Rows from block 9 of the encoder of a small image VQ-VAE, named by matrix and row number. Rows with one number within an expert belong to one neuron, the router's apart. Each number is 50 + 15 x the weight over its row's rms, rounded and kept within 0 to 99. All counts start at 0.
Before each expert's rows are labels from the 100 images, of 14976, where the router gives the expert most weight on average: "top examples" is what is common among them. Only what is clearly more common there than usual is listed. The data: aerial photos of the United States (SatlasPretrain). In brackets: how many of the 100.
# router: router (encoder.blocks.9.mlp.router.weight, 16x96), inputs 48-95
# gate: expert gate (encoder.blocks.9.mlp.gate, 16x96x96), inputs 48-95
# up: expert up (encoder.blocks.9.mlp.up, 16x96x96), inputs 48-95
# down: expert down (encoder.blocks.9.mlp.down, 16x96x96, transposed), outputs 48-95

# expert 3
top examples: crop field (37)
router.3:43 32 64 76 66 74 63 59 58 58 70 33 24 49 40 64 45 33 45 43 33 31 41 24 53 66 39 38 60 42 52 58 59 49 42 57 70 63 52 50 88 61 75 52 68 39 36 57
gate.16:54 50 58 54 46 49 44 43 47 54 18 53 57 43 61 48 83 45 53 57 44 62 74 52 29 77 33 59 63 50 46 36 57 45 59 29 38 58 39 50 37 47 45 56 82 61 76 55
up.16:50 23 58 57 52 45 51 65 56 39 99 53 47 75 36 53 14 55 40 38 51 58 26 69 61 37 52 53 37 52 59 48 32 49 37 47 68 27 62 49 35 55 40 42 38 57 42 21
down.16:47 48 62 65 51 05 53 37 57 37 37 73 57 28 50 51 28 56 41 53 55 71 26 49 55 46 46 42 43 61 57 54 50 57 75 51 56 42 26 36 84 55 46 43 42 50 49 49
gate.17:49 42 50 47 59 38 67 61 34 10 62 86 43 83 42 47 47 29 28 55 45 41 62 31 48 38 48 54 45 48 48 55 66 42 82 46 25 36 30 73 36 70 57 59 42 54 25 56
up.17:42 76 07 34 50 33 65 50 37 37 48 40 51 52 67 51 60 66 53 50 53 59 50 53 45 25 42 42 63 43 59 40 51 52 90 46 65 37 42 39 56 49 44 45 66 54 46 51
down.17:62 81 26 55 47 53 65 60 61 19 38 99 57 63 79 49 08 45 42 57 53 59 45 55 41 51 44 41 35 48 48 46 50 53 50 48 62 51 34 23 63 51 45 56 51 48 57 48
gate.18:90 54 70 16 34 47 62 49 27 62 51 59 99 60 60 55 47 55 55 48 24 57 74 52 51 42 45 39 66 44 55 42 50 56 64 55 18 54 71 55 39 34 33 40 59 70 44 39
up.18:64 49 51 51 66 65 55 79 41 56 42 81 58 68 81 62 34 36 73 31 30 31 44 47 65 37 64 30 33 27 61 65 36 63 39 74 56 35 68 49 47 27 39 33 33 56 61 51
down.18:10 57 23 82 29 76 34 58 59 32 58 51 39 30 41 52 65 66 47 56 43 23 47 52 50 71 48 54 49 47 44 50 57 45 58 46 80 59 24 57 72 44 50 54 53 51 42 61
gate.19:56 57 69 39 51 62 53 73 68 52 32 60 55 91 50 50 99 30 60 40 29 45 46 54 54 75 58 30 53 24 58 52 33 54 57 64 63 41 56 64 36 30 53 48 37 46 28 81
up.19:73 54 62 20 47 36 48 68 43 79 21 61 67 44 89 32 82 55 64 50 47 49 61 56 45 60 53 28 71 49 52 50 38 59 47 57 73 45 53 56 26 37 47 42 51 45 50 53
down.19:76 42 60 16 64 06 47 73 09 71 38 72 74 73 72 45 30 73 56 49 68 73 45 83 51 62 47 47 50 52 43 55 41 52 54 42 40 56 44 37 29 57 56 43 43 48 83 30
gate.20:55 51 70 32 36 33 49 59 62 59 45 51 55 53 35 51 49 48 34 59 40 35 55 52 41 13 30 50 85 93 51 31 51 52 52 29 41 65 50 67 28 56 38 48 75 59 49 37
up.20:14 18 43 55 62 59 54 26 71 64 58 37 29 52 52 66 24 33 59 39 58 40 28 35 62 69 59 90 53 48 63 65 51 66 33 51 62 58 68 43 39 52 41 45 63 53 65 35
down.20:46 55 50 46 65 44 50 36 46 64 43 31 53 25 67 39 50 58 58 30 64 62 48 51 73 47 64 78 44 25 40 79 69 45 29 65 50 41 70 41 31 51 74 67 24 38 50 53
gate.21:75 55 42 24 24 52 45 95 69 56 62 47 63 67 56 48 29 71 30 53 22 82 69 62 50 37 36 29 59 55 49 32 61 45 34 47 45 60 33 45 51 32 37 46 64 57 45 64
up.21:47 38 99 44 42 36 37 67 30 45 84 49 62 56 31 35 50 74 36 64 55 47 59 52 32 34 42 53 68 52 34 37 45 34 76 36 30 58 43 51 35 66 60 63 53 34 45 40
down.21:51 78 23 44 50 51 55 35 34 17 61 60 51 52 52 64 57 54 51 40 25 38 60 39 45 85 40 37 33 63 61 41 33 68 62 48 44 57 71 35 71 18 29 46 66 66 56 62
gate.22:47 63 59 73 45 50 25 47 31 38 91 60 49 33 35 37 57 58 48 51 61 18 45 63 42 40 50 53 43 64 49 51 47 48 57 44 24 67 55 57 64 60 58 49 52 40 38 29
up.22:58 42 36 44 48 41 47 62 74 52 38 31 54 63 50 46 62 15 54 69 43 65 60 51 46 70 23 60 64 66 42 25 58 38 59 24 74 50 33 58 25 45 45 51 73 56 70 57
down.22:23 55 52 75 68 68 91 50 49 11 43 58 41 60 46 50 35 26 41 45 51 21 46 51 48 39 59 31 25 44 50 53 64 49 76 60 48 30 45 41 48 51 48 50 47 57 12 71
gate.23:58 48 32 51 41 76 44 54 66 50 73 51 50 39 70 56 26 80 49 59 43 58 32 75 41 59 20 35 35 54 42 38 69 52 42 43 43 67 71 23 67 40 50 57 60 52 69 61
up.23:29 61 58 45 42 53 70 09 32 49 49 31 37 62 39 52 99 75 38 41 46 45 49 45 56 71 56 75 63 42 59 43 65 42 52 55 30 74 51 48 68 54 49 51 47 54 32 47
down.23:42 48 76 62 54 50 61 55 17 50 13 57 39 16 46 40 57 55 47 59 62 68 37 40 58 30 55 43 57 39 37 59 51 30 59 59 52 47 39 61 09 70 61 53 40 54 15 55

# expert 9
top examples: building (80)
router.9:34 43 39 76 32 35 62 33 53 26 51 37 29 56 20 74 41 32 28 46 47 36 30 45 51 33 44 59 57 71 54 53 47 53 54 34 64 54 28 45 43 54 26 37 67 58 38 59
gate.16:71 29 34 57 39 58 43 59 42 73 65 82 62 54 48 46 62 46 58 60 47 52 57 72 26 43 21 30 49 59 43 08 56 40 62 26 39 68 85 51 34 55 50 55 64 51 66 44
up.16:41 70 65 62 61 73 68 28 56 40 36 19 36 60 63 41 37 38 71 50 54 36 22 45 57 78 52 55 30 31 42 63 50 49 57 60 48 38 25 37 67 52 56 54 30 42 50 62
down.16:44 65 13 70 80 56 63 99 39 32 52 46 36 61 37 77 55 50 67 33 34 64 48 56 61 48 54 52 28 60 65 53 26 73 48 52 62 28 49 31 49 35 19 37 53 77 50 48
gate.17:31 72 41 60 53 60 56 24 36 26 37 46 47 72 54 50 48 32 66 46 86 32 28 23 50 69 46 53 24 48 45 56 38 54 58 41 71 23 47 26 48 79 58 55 36 38 60 44
up.17:59 42 49 50 57 57 53 33 38 52 65 56 44 56 40 31 62 32 55 67 62 32 53 43 39 32 59 58 56 30 32 52 62 31 42 54 53 62 50 39 53 70 95 72 18 02 52 51
down.17:34 54 48 59 67 50 31 53 85 62 29 54 52 45 53 60 67 50 58 52 49 44 45 11 48 41 52 22 60 47 65 52 50 54 57 47 04 21 75 56 41 54 48 45 46 49 46 77
gate.18:49 14 51 05 48 33 77 70 34 55 65 49 35 72 51 50 78 58 25 59 52 69 67 44 53 46 45 59 62 32 42 43 47 44 51 50 54 59 52 45 68 64 63 54 24 44 52 65
up.18:69 51 64 58 41 44 00 48 76 39 51 59 58 57 66 42 24 45 42 50 34 48 49 41 48 31 52 73 55 46 42 46 69 50 35 49 58 55 43 92 51 50 57 52 29 47 61 34
down.18:45 57 32 31 43 44 67 35 68 48 73 29 29 36 30 58 77 54 35 58 41 84 52 13 43 58 41 78 68 75 54 38 42 39 52 35 49 71 45 32 69 72 46 51 68 49 40 57
gate.19:55 39 42 38 70 59 69 62 84 62 33 41 56 59 40 47 76 23 61 51 57 35 62 29 58 67 51 65 34 59 54 43 54 53 37 60 42 50 38 64 31 35 52 45 47 58 59 68
up.19:60 67 79 75 55 48 50 60 76 32 34 66 44 38 63 44 31 22 19 53 57 26 38 21 46 04 71 34 47 50 47 49 63 45 61 46 53 48 53 57 50 55 55 47 48 47 40 29
down.19:38 60 54 64 43 36 47 12 64 50 34 41 49 35 31 45 87 53 45 55 58 64 46 27 55 81 46 73 62 58 46 42 62 48 84 46 38 53 38 53 33 54 49 47 59 43 27 39
gate.20:54 30 56 61 38 66 68 44 28 67 94 38 62 57 43 63 62 27 72 51 46 43 65 66 56 36 33 53 61 61 56 47 38 52 57 50 63 54 69 38 39 44 38 47 70 62 53 38
up.20:62 69 58 57 66 59 62 54 75 47 31 59 70 26 73 59 34 50 85 40 52 33 35 12 55 54 60 33 25 55 59 57 42 57 41 57 33 43 43 45 53 42 49 40 67 58 54 45
down.20:72 45 49 69 57 62 61 47 28 83 62 33 34 44 62 47 85 44 46 73 47 50 56 44 33 32 38 47 77 68 44 33 58 39 32 24 67 58 68 62 44 64 50 60 66 50 59 27
gate.21:74 66 60 44 29 37 36 28 55 63 44 45 70 31 43 45 38 58 37 77 44 47 82 58 37 40 35 23 58 57 44 23 75 42 55 42 40 77 56 77 31 53 50 58 60 51 44 48
up.21:72 60 53 49 41 71 66 33 48 57 61 49 45 49 59 42 58 67 54 75 65 39 47 47 20 41 28 64 38 51 40 24 57 34 32 16 79 75 55 48 40 70 59 65 65 43 60 45
down.21:45 56 31 29 55 46 43 69 24 60 36 51 58 87 43 20 39 61 41 83 45 34 55 47 19 52 51 67 60 43 18 48 61 16 43 57 56 38 59 66 52 67 75 72 43 41 46 52
gate.22:45 21 50 65 36 43 51 54 30 39 48 72 57 39 28 54 65 37 46 62 45 48 51 48 42 43 31 64 54 70 48 29 49 50 64 27 42 69 52 40 53 59 50 46 72 58 50 54
up.22:87 46 33 21 40 43 70 49 46 75 42 65 63 63 67 42 40 52 69 69 44 83 70 53 33 31 44 30 56 39 39 28 68 48 44 53 53 60 66 48 70 28 63 49 49 50 66 51
down.22:61 56 63 60 32 47 48 29 46 42 44 69 57 31 67 49 45 32 61 34 41 18 57 43 54 54 40 83 23 53 56 56 42 62 62 51 53 58 55 45 58 40 36 48 52 44 37 46
gate.23:57 23 49 55 67 63 65 52 35 64 59 60 54 86 53 66 48 48 76 23 39 25 52 23 67 31 67 56 52 43 65 61 42 63 54 75 42 33 57 41 53 25 34 31 41 66 35 27
up.23:37 56 45 68 53 46 35 39 90 41 55 06 30 33 64 51 47 49 32 57 51 65 43 73 48 71 38 73 67 62 50 47 51 53 45 39 40 47 34 36 51 59 52 58 61 53 77 28
down.23:57 51 85 46 52 51 25 77 41 79 30 64 37 44 43 50 70 58 63 51 44 83 55 79 44 46 55 31 40 51 42 56 41 47 39 49 48 54 96 39 51 55 57 67 52 51 55 44

# expert 8
top examples: crop field (28)
router.8:47 63 29 43 48 40 25 44 52 47 66 86 63 73 58 47 58 30 52 36 59 64 50 21 36 58 45 65 79 44 49 32 54 46 28 64 58 49 67 39 25 54 69 43 51 53 74 68
gate.16:38 56 79 62 55 24 26 31 56 26 48 38 59 48 25 38 63 43 42 55 64 64 39 29 58 65 46 69 50 55 42 54 39 44 71 47 73 58 51 42 51 64 47 49 50 51 37 44
up.16:61 56 09 26 45 54 50 51 60 46 47 96 65 76 61 50 58 51 38 51 52 60 48 27 37 65 35 50 71 47 44 53 61 50 11 50 42 34 51 34 34 49 49 49 42 52 69 78
down.16:52 15 53 53 55 53 70 34 75 35 57 40 42 56 30 51 60 60 56 38 65 77 43 60 61 34 59 67 84 55 51 51 62 65 33 48 56 59 38 56 65 46 50 42 63 53 65 39
gate.17:27 58 83 81 39 49 44 51 41 31 56 35 25 74 21 46 66 42 52 53 52 23 51 52 51 37 53 50 48 69 50 48 26 49 80 47 75 51 16 54 40 68 48 49 66 43 43 30
up.17:36 82 52 58 44 36 40 23 60 43 59 44 47 68 49 50 53 37 39 64 67 50 14 46 52 44 45 55 35 72 48 51 58 40 54 50 43 31 57 71 41 70 47 53 46 56 30 50
down.17:54 17 94 39 52 53 50 42 63 54 43 43 51 40 48 32 41 56 39 66 67 57 45 76 39 28 54 32 50 40 31 49 67 25 36 51 27 39 28 71 29 68 66 65 38 36 53 65
gate.18:34 15 53 69 49 65 74 44 37 34 72 39 30 58 20 49 70 65 56 59 39 29 84 34 44 47 47 56 52 45 38 51 53 38 31 44 31 56 65 80 51 72 58 50 50 48 26 76
up.18:56 29 60 61 61 62 33 44 84 31 80 99 51 69 41 48 38 15 54 58 59 37 45 62 41 58 36 33 58 51 49 33 48 55 40 56 62 53 37 51 39 45 49 52 31 38 59 60
down.18:60 66 30 44 57 30 51 84 49 63 19 78 65 54 60 40 31 51 56 47 61 85 42 57 50 32 45 49 46 53 43 55 44 60 63 45 47 58 49 37 43 49 50 39 44 44 68 40
gate.19:31 72 40 58 58 56 50 36 00 42 33 66 32 65 54 67 42 40 47 37 42 40 24 57 71 57 55 31 37 61 61 60 47 53 55 63 28 23 47 64 48 56 14 36 55 81 27 71
up.19:63 49 63 53 59 28 31 63 35 55 39 45 61 27 39 32 41 48 20 59 39 68 56 79 49 60 62 36 63 31 34 47 63 36 71 57 13 51 71 57 76 54 67 55 23 41 35 69
down.19:63 89 66 41 49 52 43 59 12 47 73 44 55 85 55 35 63 42 46 66 49 14 62 64 31 80 50 34 50 49 35 47 58 38 48 49 45 51 57 67 56 53 58 63 37 46 48 43
gate.20:60 51 55 32 40 54 58 44 00 46 74 46 54 45 56 68 48 70 60 49 38 56 60 55 55 64 19 59 47 42 52 45 24 44 50 47 49 44 80 18 66 40 32 45 43 61 49 72
up.20:55 23 31 27 32 03 46 40 32 42 48 46 76 31 32 41 41 54 48 67 66 66 30 61 33 76 37 49 52 54 41 45 43 47 70 42 79 53 56 30 70 57 72 64 53 31 62 87
down.20:53 69 51 40 34 65 49 31 19 31 56 58 70 25 70 58 45 66 45 48 26 49 63 46 39 52 39 68 26 32 48 50 40 49 25 58 39 56 78 53 53 29 45 57 42 50 56 70
gate.21:44 52 43 66 44 78 45 18 28 65 54 53 38 32 53 71 43 59 46 52 35 41 61 56 45 23 26 40 47 60 64 51 40 44 55 29 37 45 67 42 42 75 36 51 71 77 47 75
up.21:65 53 64 50 48 60 38 80 93 87 32 46 62 43 52 30 27 69 54 49 57 56 74 57 43 39 65 50 42 57 45 29 70 36 37 43 41 51 49 54 57 16 52 48 58 40 48 33
down.21:36 48 37 72 55 54 49 77 76 71 67 65 41 62 51 32 49 54 53 35 64 39 40 46 59 18 70 39 26 45 44 57 58 55 41 56 13 42 69 50 28 46 60 56 59 47 46 40
gate.22:22 49 49 73 57 38 38 61 63 42 51 59 27 45 25 55 66 41 44 43 61 33 25 45 73 59 65 66 52 75 62 56 24 59 65 52 76 41 20 45 40 86 67 37 45 47 51 35
up.22:30 47 75 65 60 50 54 55 47 48 52 34 21 40 15 36 51 62 50 47 50 35 50 66 58 36 67 32 27 47 48 56 39 51 77 55 50 51 21 39 67 54 64 45 55 33 36 45
down.22:33 59 28 62 40 66 37 68 53 50 36 40 81 59 55 53 66 55 73 55 10 39 75 49 42 59 31 50 40 24 47 41 44 46 58 53 82 59 31 58 52 10 53 56 43 53 43 58
gate.23:63 52 55 42 44 68 53 56 65 51 45 25 47 46 70 43 34 61 58 55 28 68 73 50 45 42 57 55 26 42 45 42 49 55 27 47 69 63 65 40 88 32 52 49 54 41 73 55
up.23:39 28 57 52 65 33 78 62 64 36 56 46 43 16 53 62 55 35 66 29 67 32 50 34 81 57 74 65 44 45 57 68 42 56 60 67 71 41 54 44 43 37 48 34 36 51 62 28
down.23:62 39 52 52 95 59 45 66 64 48 32 29 42 89 43 43 71 35 66 64 64 76 56 50 48 32 58 67 64 39 40 46 55 47 56 42 84 52 31 79 27 60 59 53 49 41 70 59

# expert 5
top examples: crop field (32)
router.5:69 58 70 56 42 38 29 80 39 69 32 45 44 22 54 42 58 45 44 57 46 45 36 42 31 46 58 30 72 28 50 64 33 46 54 48 54 50 23 51 49 51 39 64 60 24 32 44
gate.16:39 95 33 52 35 51 27 33 62 26 51 69 26 58 46 53 30 66 25 49 51 25 20 39 51 77 52 53 17 52 46 52 52 43 36 52 72 46 25 38 59 58 60 45 50 43 49 47
up.16:41 68 57 68 31 48 42 30 44 33 42 76 53 45 10 50 84 29 28 73 61 54 35 21 31 66 44 60 60 71 45 34 46 50 63 37 54 46 47 68 28 63 44 54 58 52 32 51
down.16:56 54 79 52 47 51 61 28 42 32 45 53 49 83 44 39 36 43 46 50 56 75 45 89 45 58 48 03 66 61 54 41 49 51 47 52 22 62 62 42 27 56 51 56 53 50 43 66
gate.17:67 47 61 69 21 22 58 42 82 61 40 42 58 53 41 46 79 23 41 58 46 78 63 20 38 65 31 70 39 60 46 26 43 40 57 27 61 56 63 51 69 69 56 49 58 50 55 52
up.17:78 62 60 51 43 60 07 42 83 67 72 58 50 35 63 26 77 38 32 66 33 54 53 49 30 56 45 84 75 43 34 38 62 42 31 42 64 69 55 60 45 33 51 55 49 46 44 52
down.17:14 28 07 47 47 61 88 43 49 29 27 21 31 57 74 73 45 49 49 44 46 37 53 68 49 43 54 70 34 68 60 50 54 62 57 50 53 36 37 41 62 53 40 45 62 64 35 73
gate.18:47 58 52 71 42 55 91 55 67 43 46 52 67 55 46 47 84 01 61 47 56 62 75 23 44 39 42 62 52 37 39 45 57 51 67 49 88 56 69 40 49 42 48 45 45 55 62 27
up.18:60 38 32 57 56 27 39 71 46 65 94 66 60 56 39 51 64 36 67 45 75 36 51 48 62 42 57 73 43 58 56 44 37 59 81 44 76 28 43 61 18 35 41 37 56 43 63 17
down.18:48 63 50 47 47 36 57 41 52 76 41 38 57 40 38 39 85 51 68 64 62 54 48 44 40 42 41 97 53 46 44 49 36 39 63 43 83 67 35 56 43 59 64 58 51 42 73 07
gate.19:66 18 36 63 50 63 36 69 25 49 86 74 43 60 49 48 53 47 78 44 42 39 51 47 54 65 46 31 53 42 50 50 42 52 35 51 48 49 85 51 43 37 39 39 51 60 54 27
up.19:33 69 56 51 34 58 57 47 57 68 20 35 55 44 48 41 45 29 18 63 35 71 56 49 38 47 40 36 68 53 38 43 65 42 71 49 36 52 42 74 70 57 47 61 55 52 34 99
down.19:18 61 33 57 44 58 56 67 53 33 70 77 61 48 65 51 38 78 72 47 40 04 47 32 51 64 36 43 51 47 50 46 41 55 63 45 83 41 65 40 51 32 44 38 56 55 73 52
gate.20:39 70 86 47 32 28 48 53 85 43 33 53 57 37 39 51 73 27 40 58 53 64 61 51 40 60 29 70 57 46 49 40 53 43 58 48 53 62 50 49 49 56 43 48 53 52 44 28
up.20:49 66 58 65 39 35 49 48 73 56 23 46 50 21 39 66 60 21 42 43 35 77 51 17 54 62 46 56 42 57 62 50 51 46 74 50 68 50 46 71 57 36 37 44 59 56 22 51
down.20:45 21 29 58 45 66 49 28 49 59 22 60 63 67 71 53 24 40 46 51 34 62 64 31 55 79 52 91 37 38 52 54 62 45 61 53 34 31 21 53 34 37 41 46 36 51 28 67
gate.21:47 58 38 57 48 41 66 62 37 04 35 76 43 58 76 50 49 41 48 41 59 40 32 27 57 60 58 32 54 46 61 52 38 55 70 55 33 62 27 27 81 60 55 49 51 50 56 57
up.21:43 72 35 39 45 23 55 46 75 13 23 52 56 45 66 37 51 76 42 66 69 47 47 45 36 54 45 56 52 46 40 50 68 44 43 47 05 72 14 19 63 63 65 70 53 34 56 30
down.21:52 18 61 64 52 42 38 43 75 53 32 25 34 12 50 52 66 22 53 48 48 74 55 37 54 43 52 86 64 55 55 42 44 51 36 50 37 54 35 51 22 68 51 57 54 54 44 20
gate.22:50 35 44 42 34 40 60 32 55 34 93 43 43 64 59 53 69 48 62 58 37 48 45 36 49 47 20 55 49 62 54 20 51 55 63 42 81 50 80 51 63 41 30 42 72 70 54 82
up.22:49 23 58 21 43 56 26 46 59 50 63 26 49 24 47 59 65 72 46 53 16 43 64 36 46 53 49 48 87 51 46 35 62 47 51 47 54 38 52 83 50 46 46 54 61 66 44 83
down.22:49 22 42 30 46 62 46 48 49 50 62 12 62 72 45 54 41 53 38 49 39 58 60 51 53 61 56 95 49 52 56 54 58 45 58 52 38 46 32 54 79 53 44 52 45 53 49 47
gate.23:57 45 68 63 36 72 71 44 64 54 27 61 63 56 48 49 58 16 65 59 15 47 73 27 50 43 52 46 37 51 40 52 47 51 23 64 50 81 69 60 74 38 52 32 50 52 63 76
up.23:43 60 23 49 62 25 26 58 40 49 79 40 40 54 56 49 35 86 45 52 72 48 28 83 42 54 45 73 62 52 55 50 51 54 67 34 43 28 21 46 33 53 49 70 57 52 50 10
down.23:84 22 47 27 67 37 56 79 58 42 46 52 49 79 72 61 59 50 65 46 62 37 42 69 47 50 51 45 65 63 53 51 29 63 51 44 49 53 48 29 35 53 37 38 67 52 86 19

# expert 2
top examples: building (72)
router.2:68 46 80 35 37 26 73 57 48 52 63 57 73 53 35 54 51 35 64 61 27 50 67 55 37 43 27 43 49 58 46 22 57 50 67 34 36 71 60 59 42 35 22 36 59 79 41 27
gate.16:70 62 46 44 36 54 85 73 56 55 70 21 61 50 53 38 78 37 73 71 35 59 58 59 32 45 31 62 72 44 31 31 62 55 40 27 53 65 55 42 39 39 63 53 50 44 88 45
up.16:46 52 57 53 35 23 35 23 40 55 32 49 46 45 37 48 42 66 28 67 44 41 52 62 35 53 29 46 53 68 49 34 61 30 69 36 48 51 53 83 43 65 43 66 88 48 40 41
down.16:39 38 24 66 47 46 69 47 51 55 41 67 43 70 57 53 70 44 63 33 39 44 39 45 64 57 59 65 31 57 57 59 39 55 39 54 41 39 53 47 82 50 51 53 50 40 49 74
gate.17:50 56 48 66 40 99 48 57 91 69 19 41 49 31 47 48 76 35 41 42 24 51 50 57 53 33 54 47 64 35 48 61 77 48 36 56 48 62 41 62 52 44 44 45 50 50 35 59
up.17:52 67 32 47 63 37 53 74 29 22 81 54 54 69 49 45 36 52 65 49 95 21 33 52 57 59 61 48 30 93 63 55 21 47 34 52 52 50 51 53 55 56 57 49 42 46 71 43
down.17:57 55 48 48 42 64 50 68 78 28 53 56 41 46 41 60 63 16 43 48 36 31 42 84 52 49 38 38 69 55 56 52 36 52 40 46 68 62 64 62 54 53 48 47 42 54 55 57
gate.18:57 58 49 58 45 58 16 47 58 52 44 34 37 50 56 44 50 74 16 56 43 70 32 34 47 61 39 67 37 54 44 44 56 31 19 40 49 40 64 59 52 65 60 66 58 46 38 59
up.18:45 68 61 40 50 54 26 39 73 65 25 44 50 43 70 41 38 54 34 49 45 74 59 52 47 34 58 47 36 30 42 59 79 46 20 61 51 50 48 60 40 59 76 57 14 36 57 64
down.18:65 72 36 37 57 37 68 54 41 53 64 39 60 55 47 54 54 38 59 58 55 62 68 11 39 26 48 45 78 52 53 29 52 59 56 37 45 36 51 48 37 53 48 42 52 48 70 52
gate.19:60 55 37 53 50 35 23 24 50 37 78 73 60 35 41 51 56 38 43 55 90 65 37 41 53 52 36 79 63 59 51 52 35 38 52 40 57 47 69 50 44 63 65 56 26 43 54 51
up.19:73 47 45 33 33 30 77 56 15 32 63 71 55 25 50 55 58 53 69 56 37 38 59 51 40 45 46 66 68 61 49 32 39 53 84 38 57 86 49 44 53 27 51 44 67 58 65 31
down.19:20 21 63 49 32 30 51 67 57 35 05 39 64 68 61 56 50 50 47 55 59 74 27 36 51 50 37 72 40 59 53 52 46 38 57 58 61 45 45 27 51 72 59 48 42 38 46 54
gate.20:53 46 55 44 46 59 86 70 65 51 63 82 47 49 78 59 34 28 60 59 41 71 54 57 43 39 27 55 43 53 54 39 37 60 43 31 66 51 57 23 39 46 34 43 60 59 71 40
up.20:37 58 91 43 52 54 36 36 41 20 34 36 36 41 37 67 46 83 32 38 46 33 49 50 57 70 57 19 44 67 58 53 77 50 47 54 17 31 54 78 48 57 41 46 61 62 24 51
down.20:40 37 20 45 59 30 53 86 58 25 38 54 66 53 41 49 44 49 48 60 59 62 46 66 36 47 44 64 60 56 51 54 40 49 71 53 58 37 29 15 69 55 43 57 52 50 36 47
gate.21:45 31 53 50 45 49 21 64 39 56 59 51 44 64 35 43 52 50 24 69 44 42 56 80 37 68 41 27 58 77 41 35 53 36 49 33 50 54 24 66 35 78 61 72 64 46 37 73
up.21:50 66 65 23 53 51 56 57 72 55 29 05 39 57 68 45 60 49 35 53 33 66 53 35 50 50 43 64 73 20 44 44 70 47 37 44 70 61 22 52 91 51 43 48 49 54 64 65
down.21:73 47 42 35 48 53 32 31 68 67 44 82 57 42 47 56 73 41 38 63 64 71 51 45 41 39 31 18 51 74 47 38 38 51 15 34 41 49 69 34 42 71 49 50 67 48 61 20
gate.22:56 39 46 55 40 50 47 43 17 39 41 68 51 47 69 51 27 52 24 54 32 70 48 63 48 64 28 51 65 65 45 26 57 50 52 42 63 49 60 73 66 46 32 51 80 56 35 47
up.22:47 51 76 56 59 63 68 77 43 57 98 40 47 60 44 56 58 27 67 42 31 65 58 55 63 52 64 41 53 37 60 59 53 55 47 61 29 46 66 63 52 43 42 40 38 48 44 61
down.22:37 67 49 62 38 58 53 47 71 36 44 67 31 30 48 45 75 23 62 42 56 59 37 77 56 27 51 78 52 45 38 61 34 43 69 55 22 44 40 42 48 66 56 52 34 40 63 55
gate.23:57 51 75 48 26 38 45 47 36 51 51 63 68 31 33 54 43 68 49 46 13 50 56 60 44 69 39 33 29 76 60 38 32 62 75 48 33 38 81 54 53 36 34 42 77 59 30 38
up.23:37 41 43 58 47 59 68 49 41 49 38 74 36 40 65 91 38 47 61 35 46 47 41 40 66 42 39 72 41 71 65 64 23 63 51 49 65 32 43 25 61 47 27 38 84 85 47 44
down.23:55 86 47 37 39 38 47 49 71 25 75 45 63 63 39 50 52 67 36 63 57 54 64 54 34 63 40 01 50 63 52 42 63 64 29 49 38 57 60 44 23 50 45 49 49 57 60 52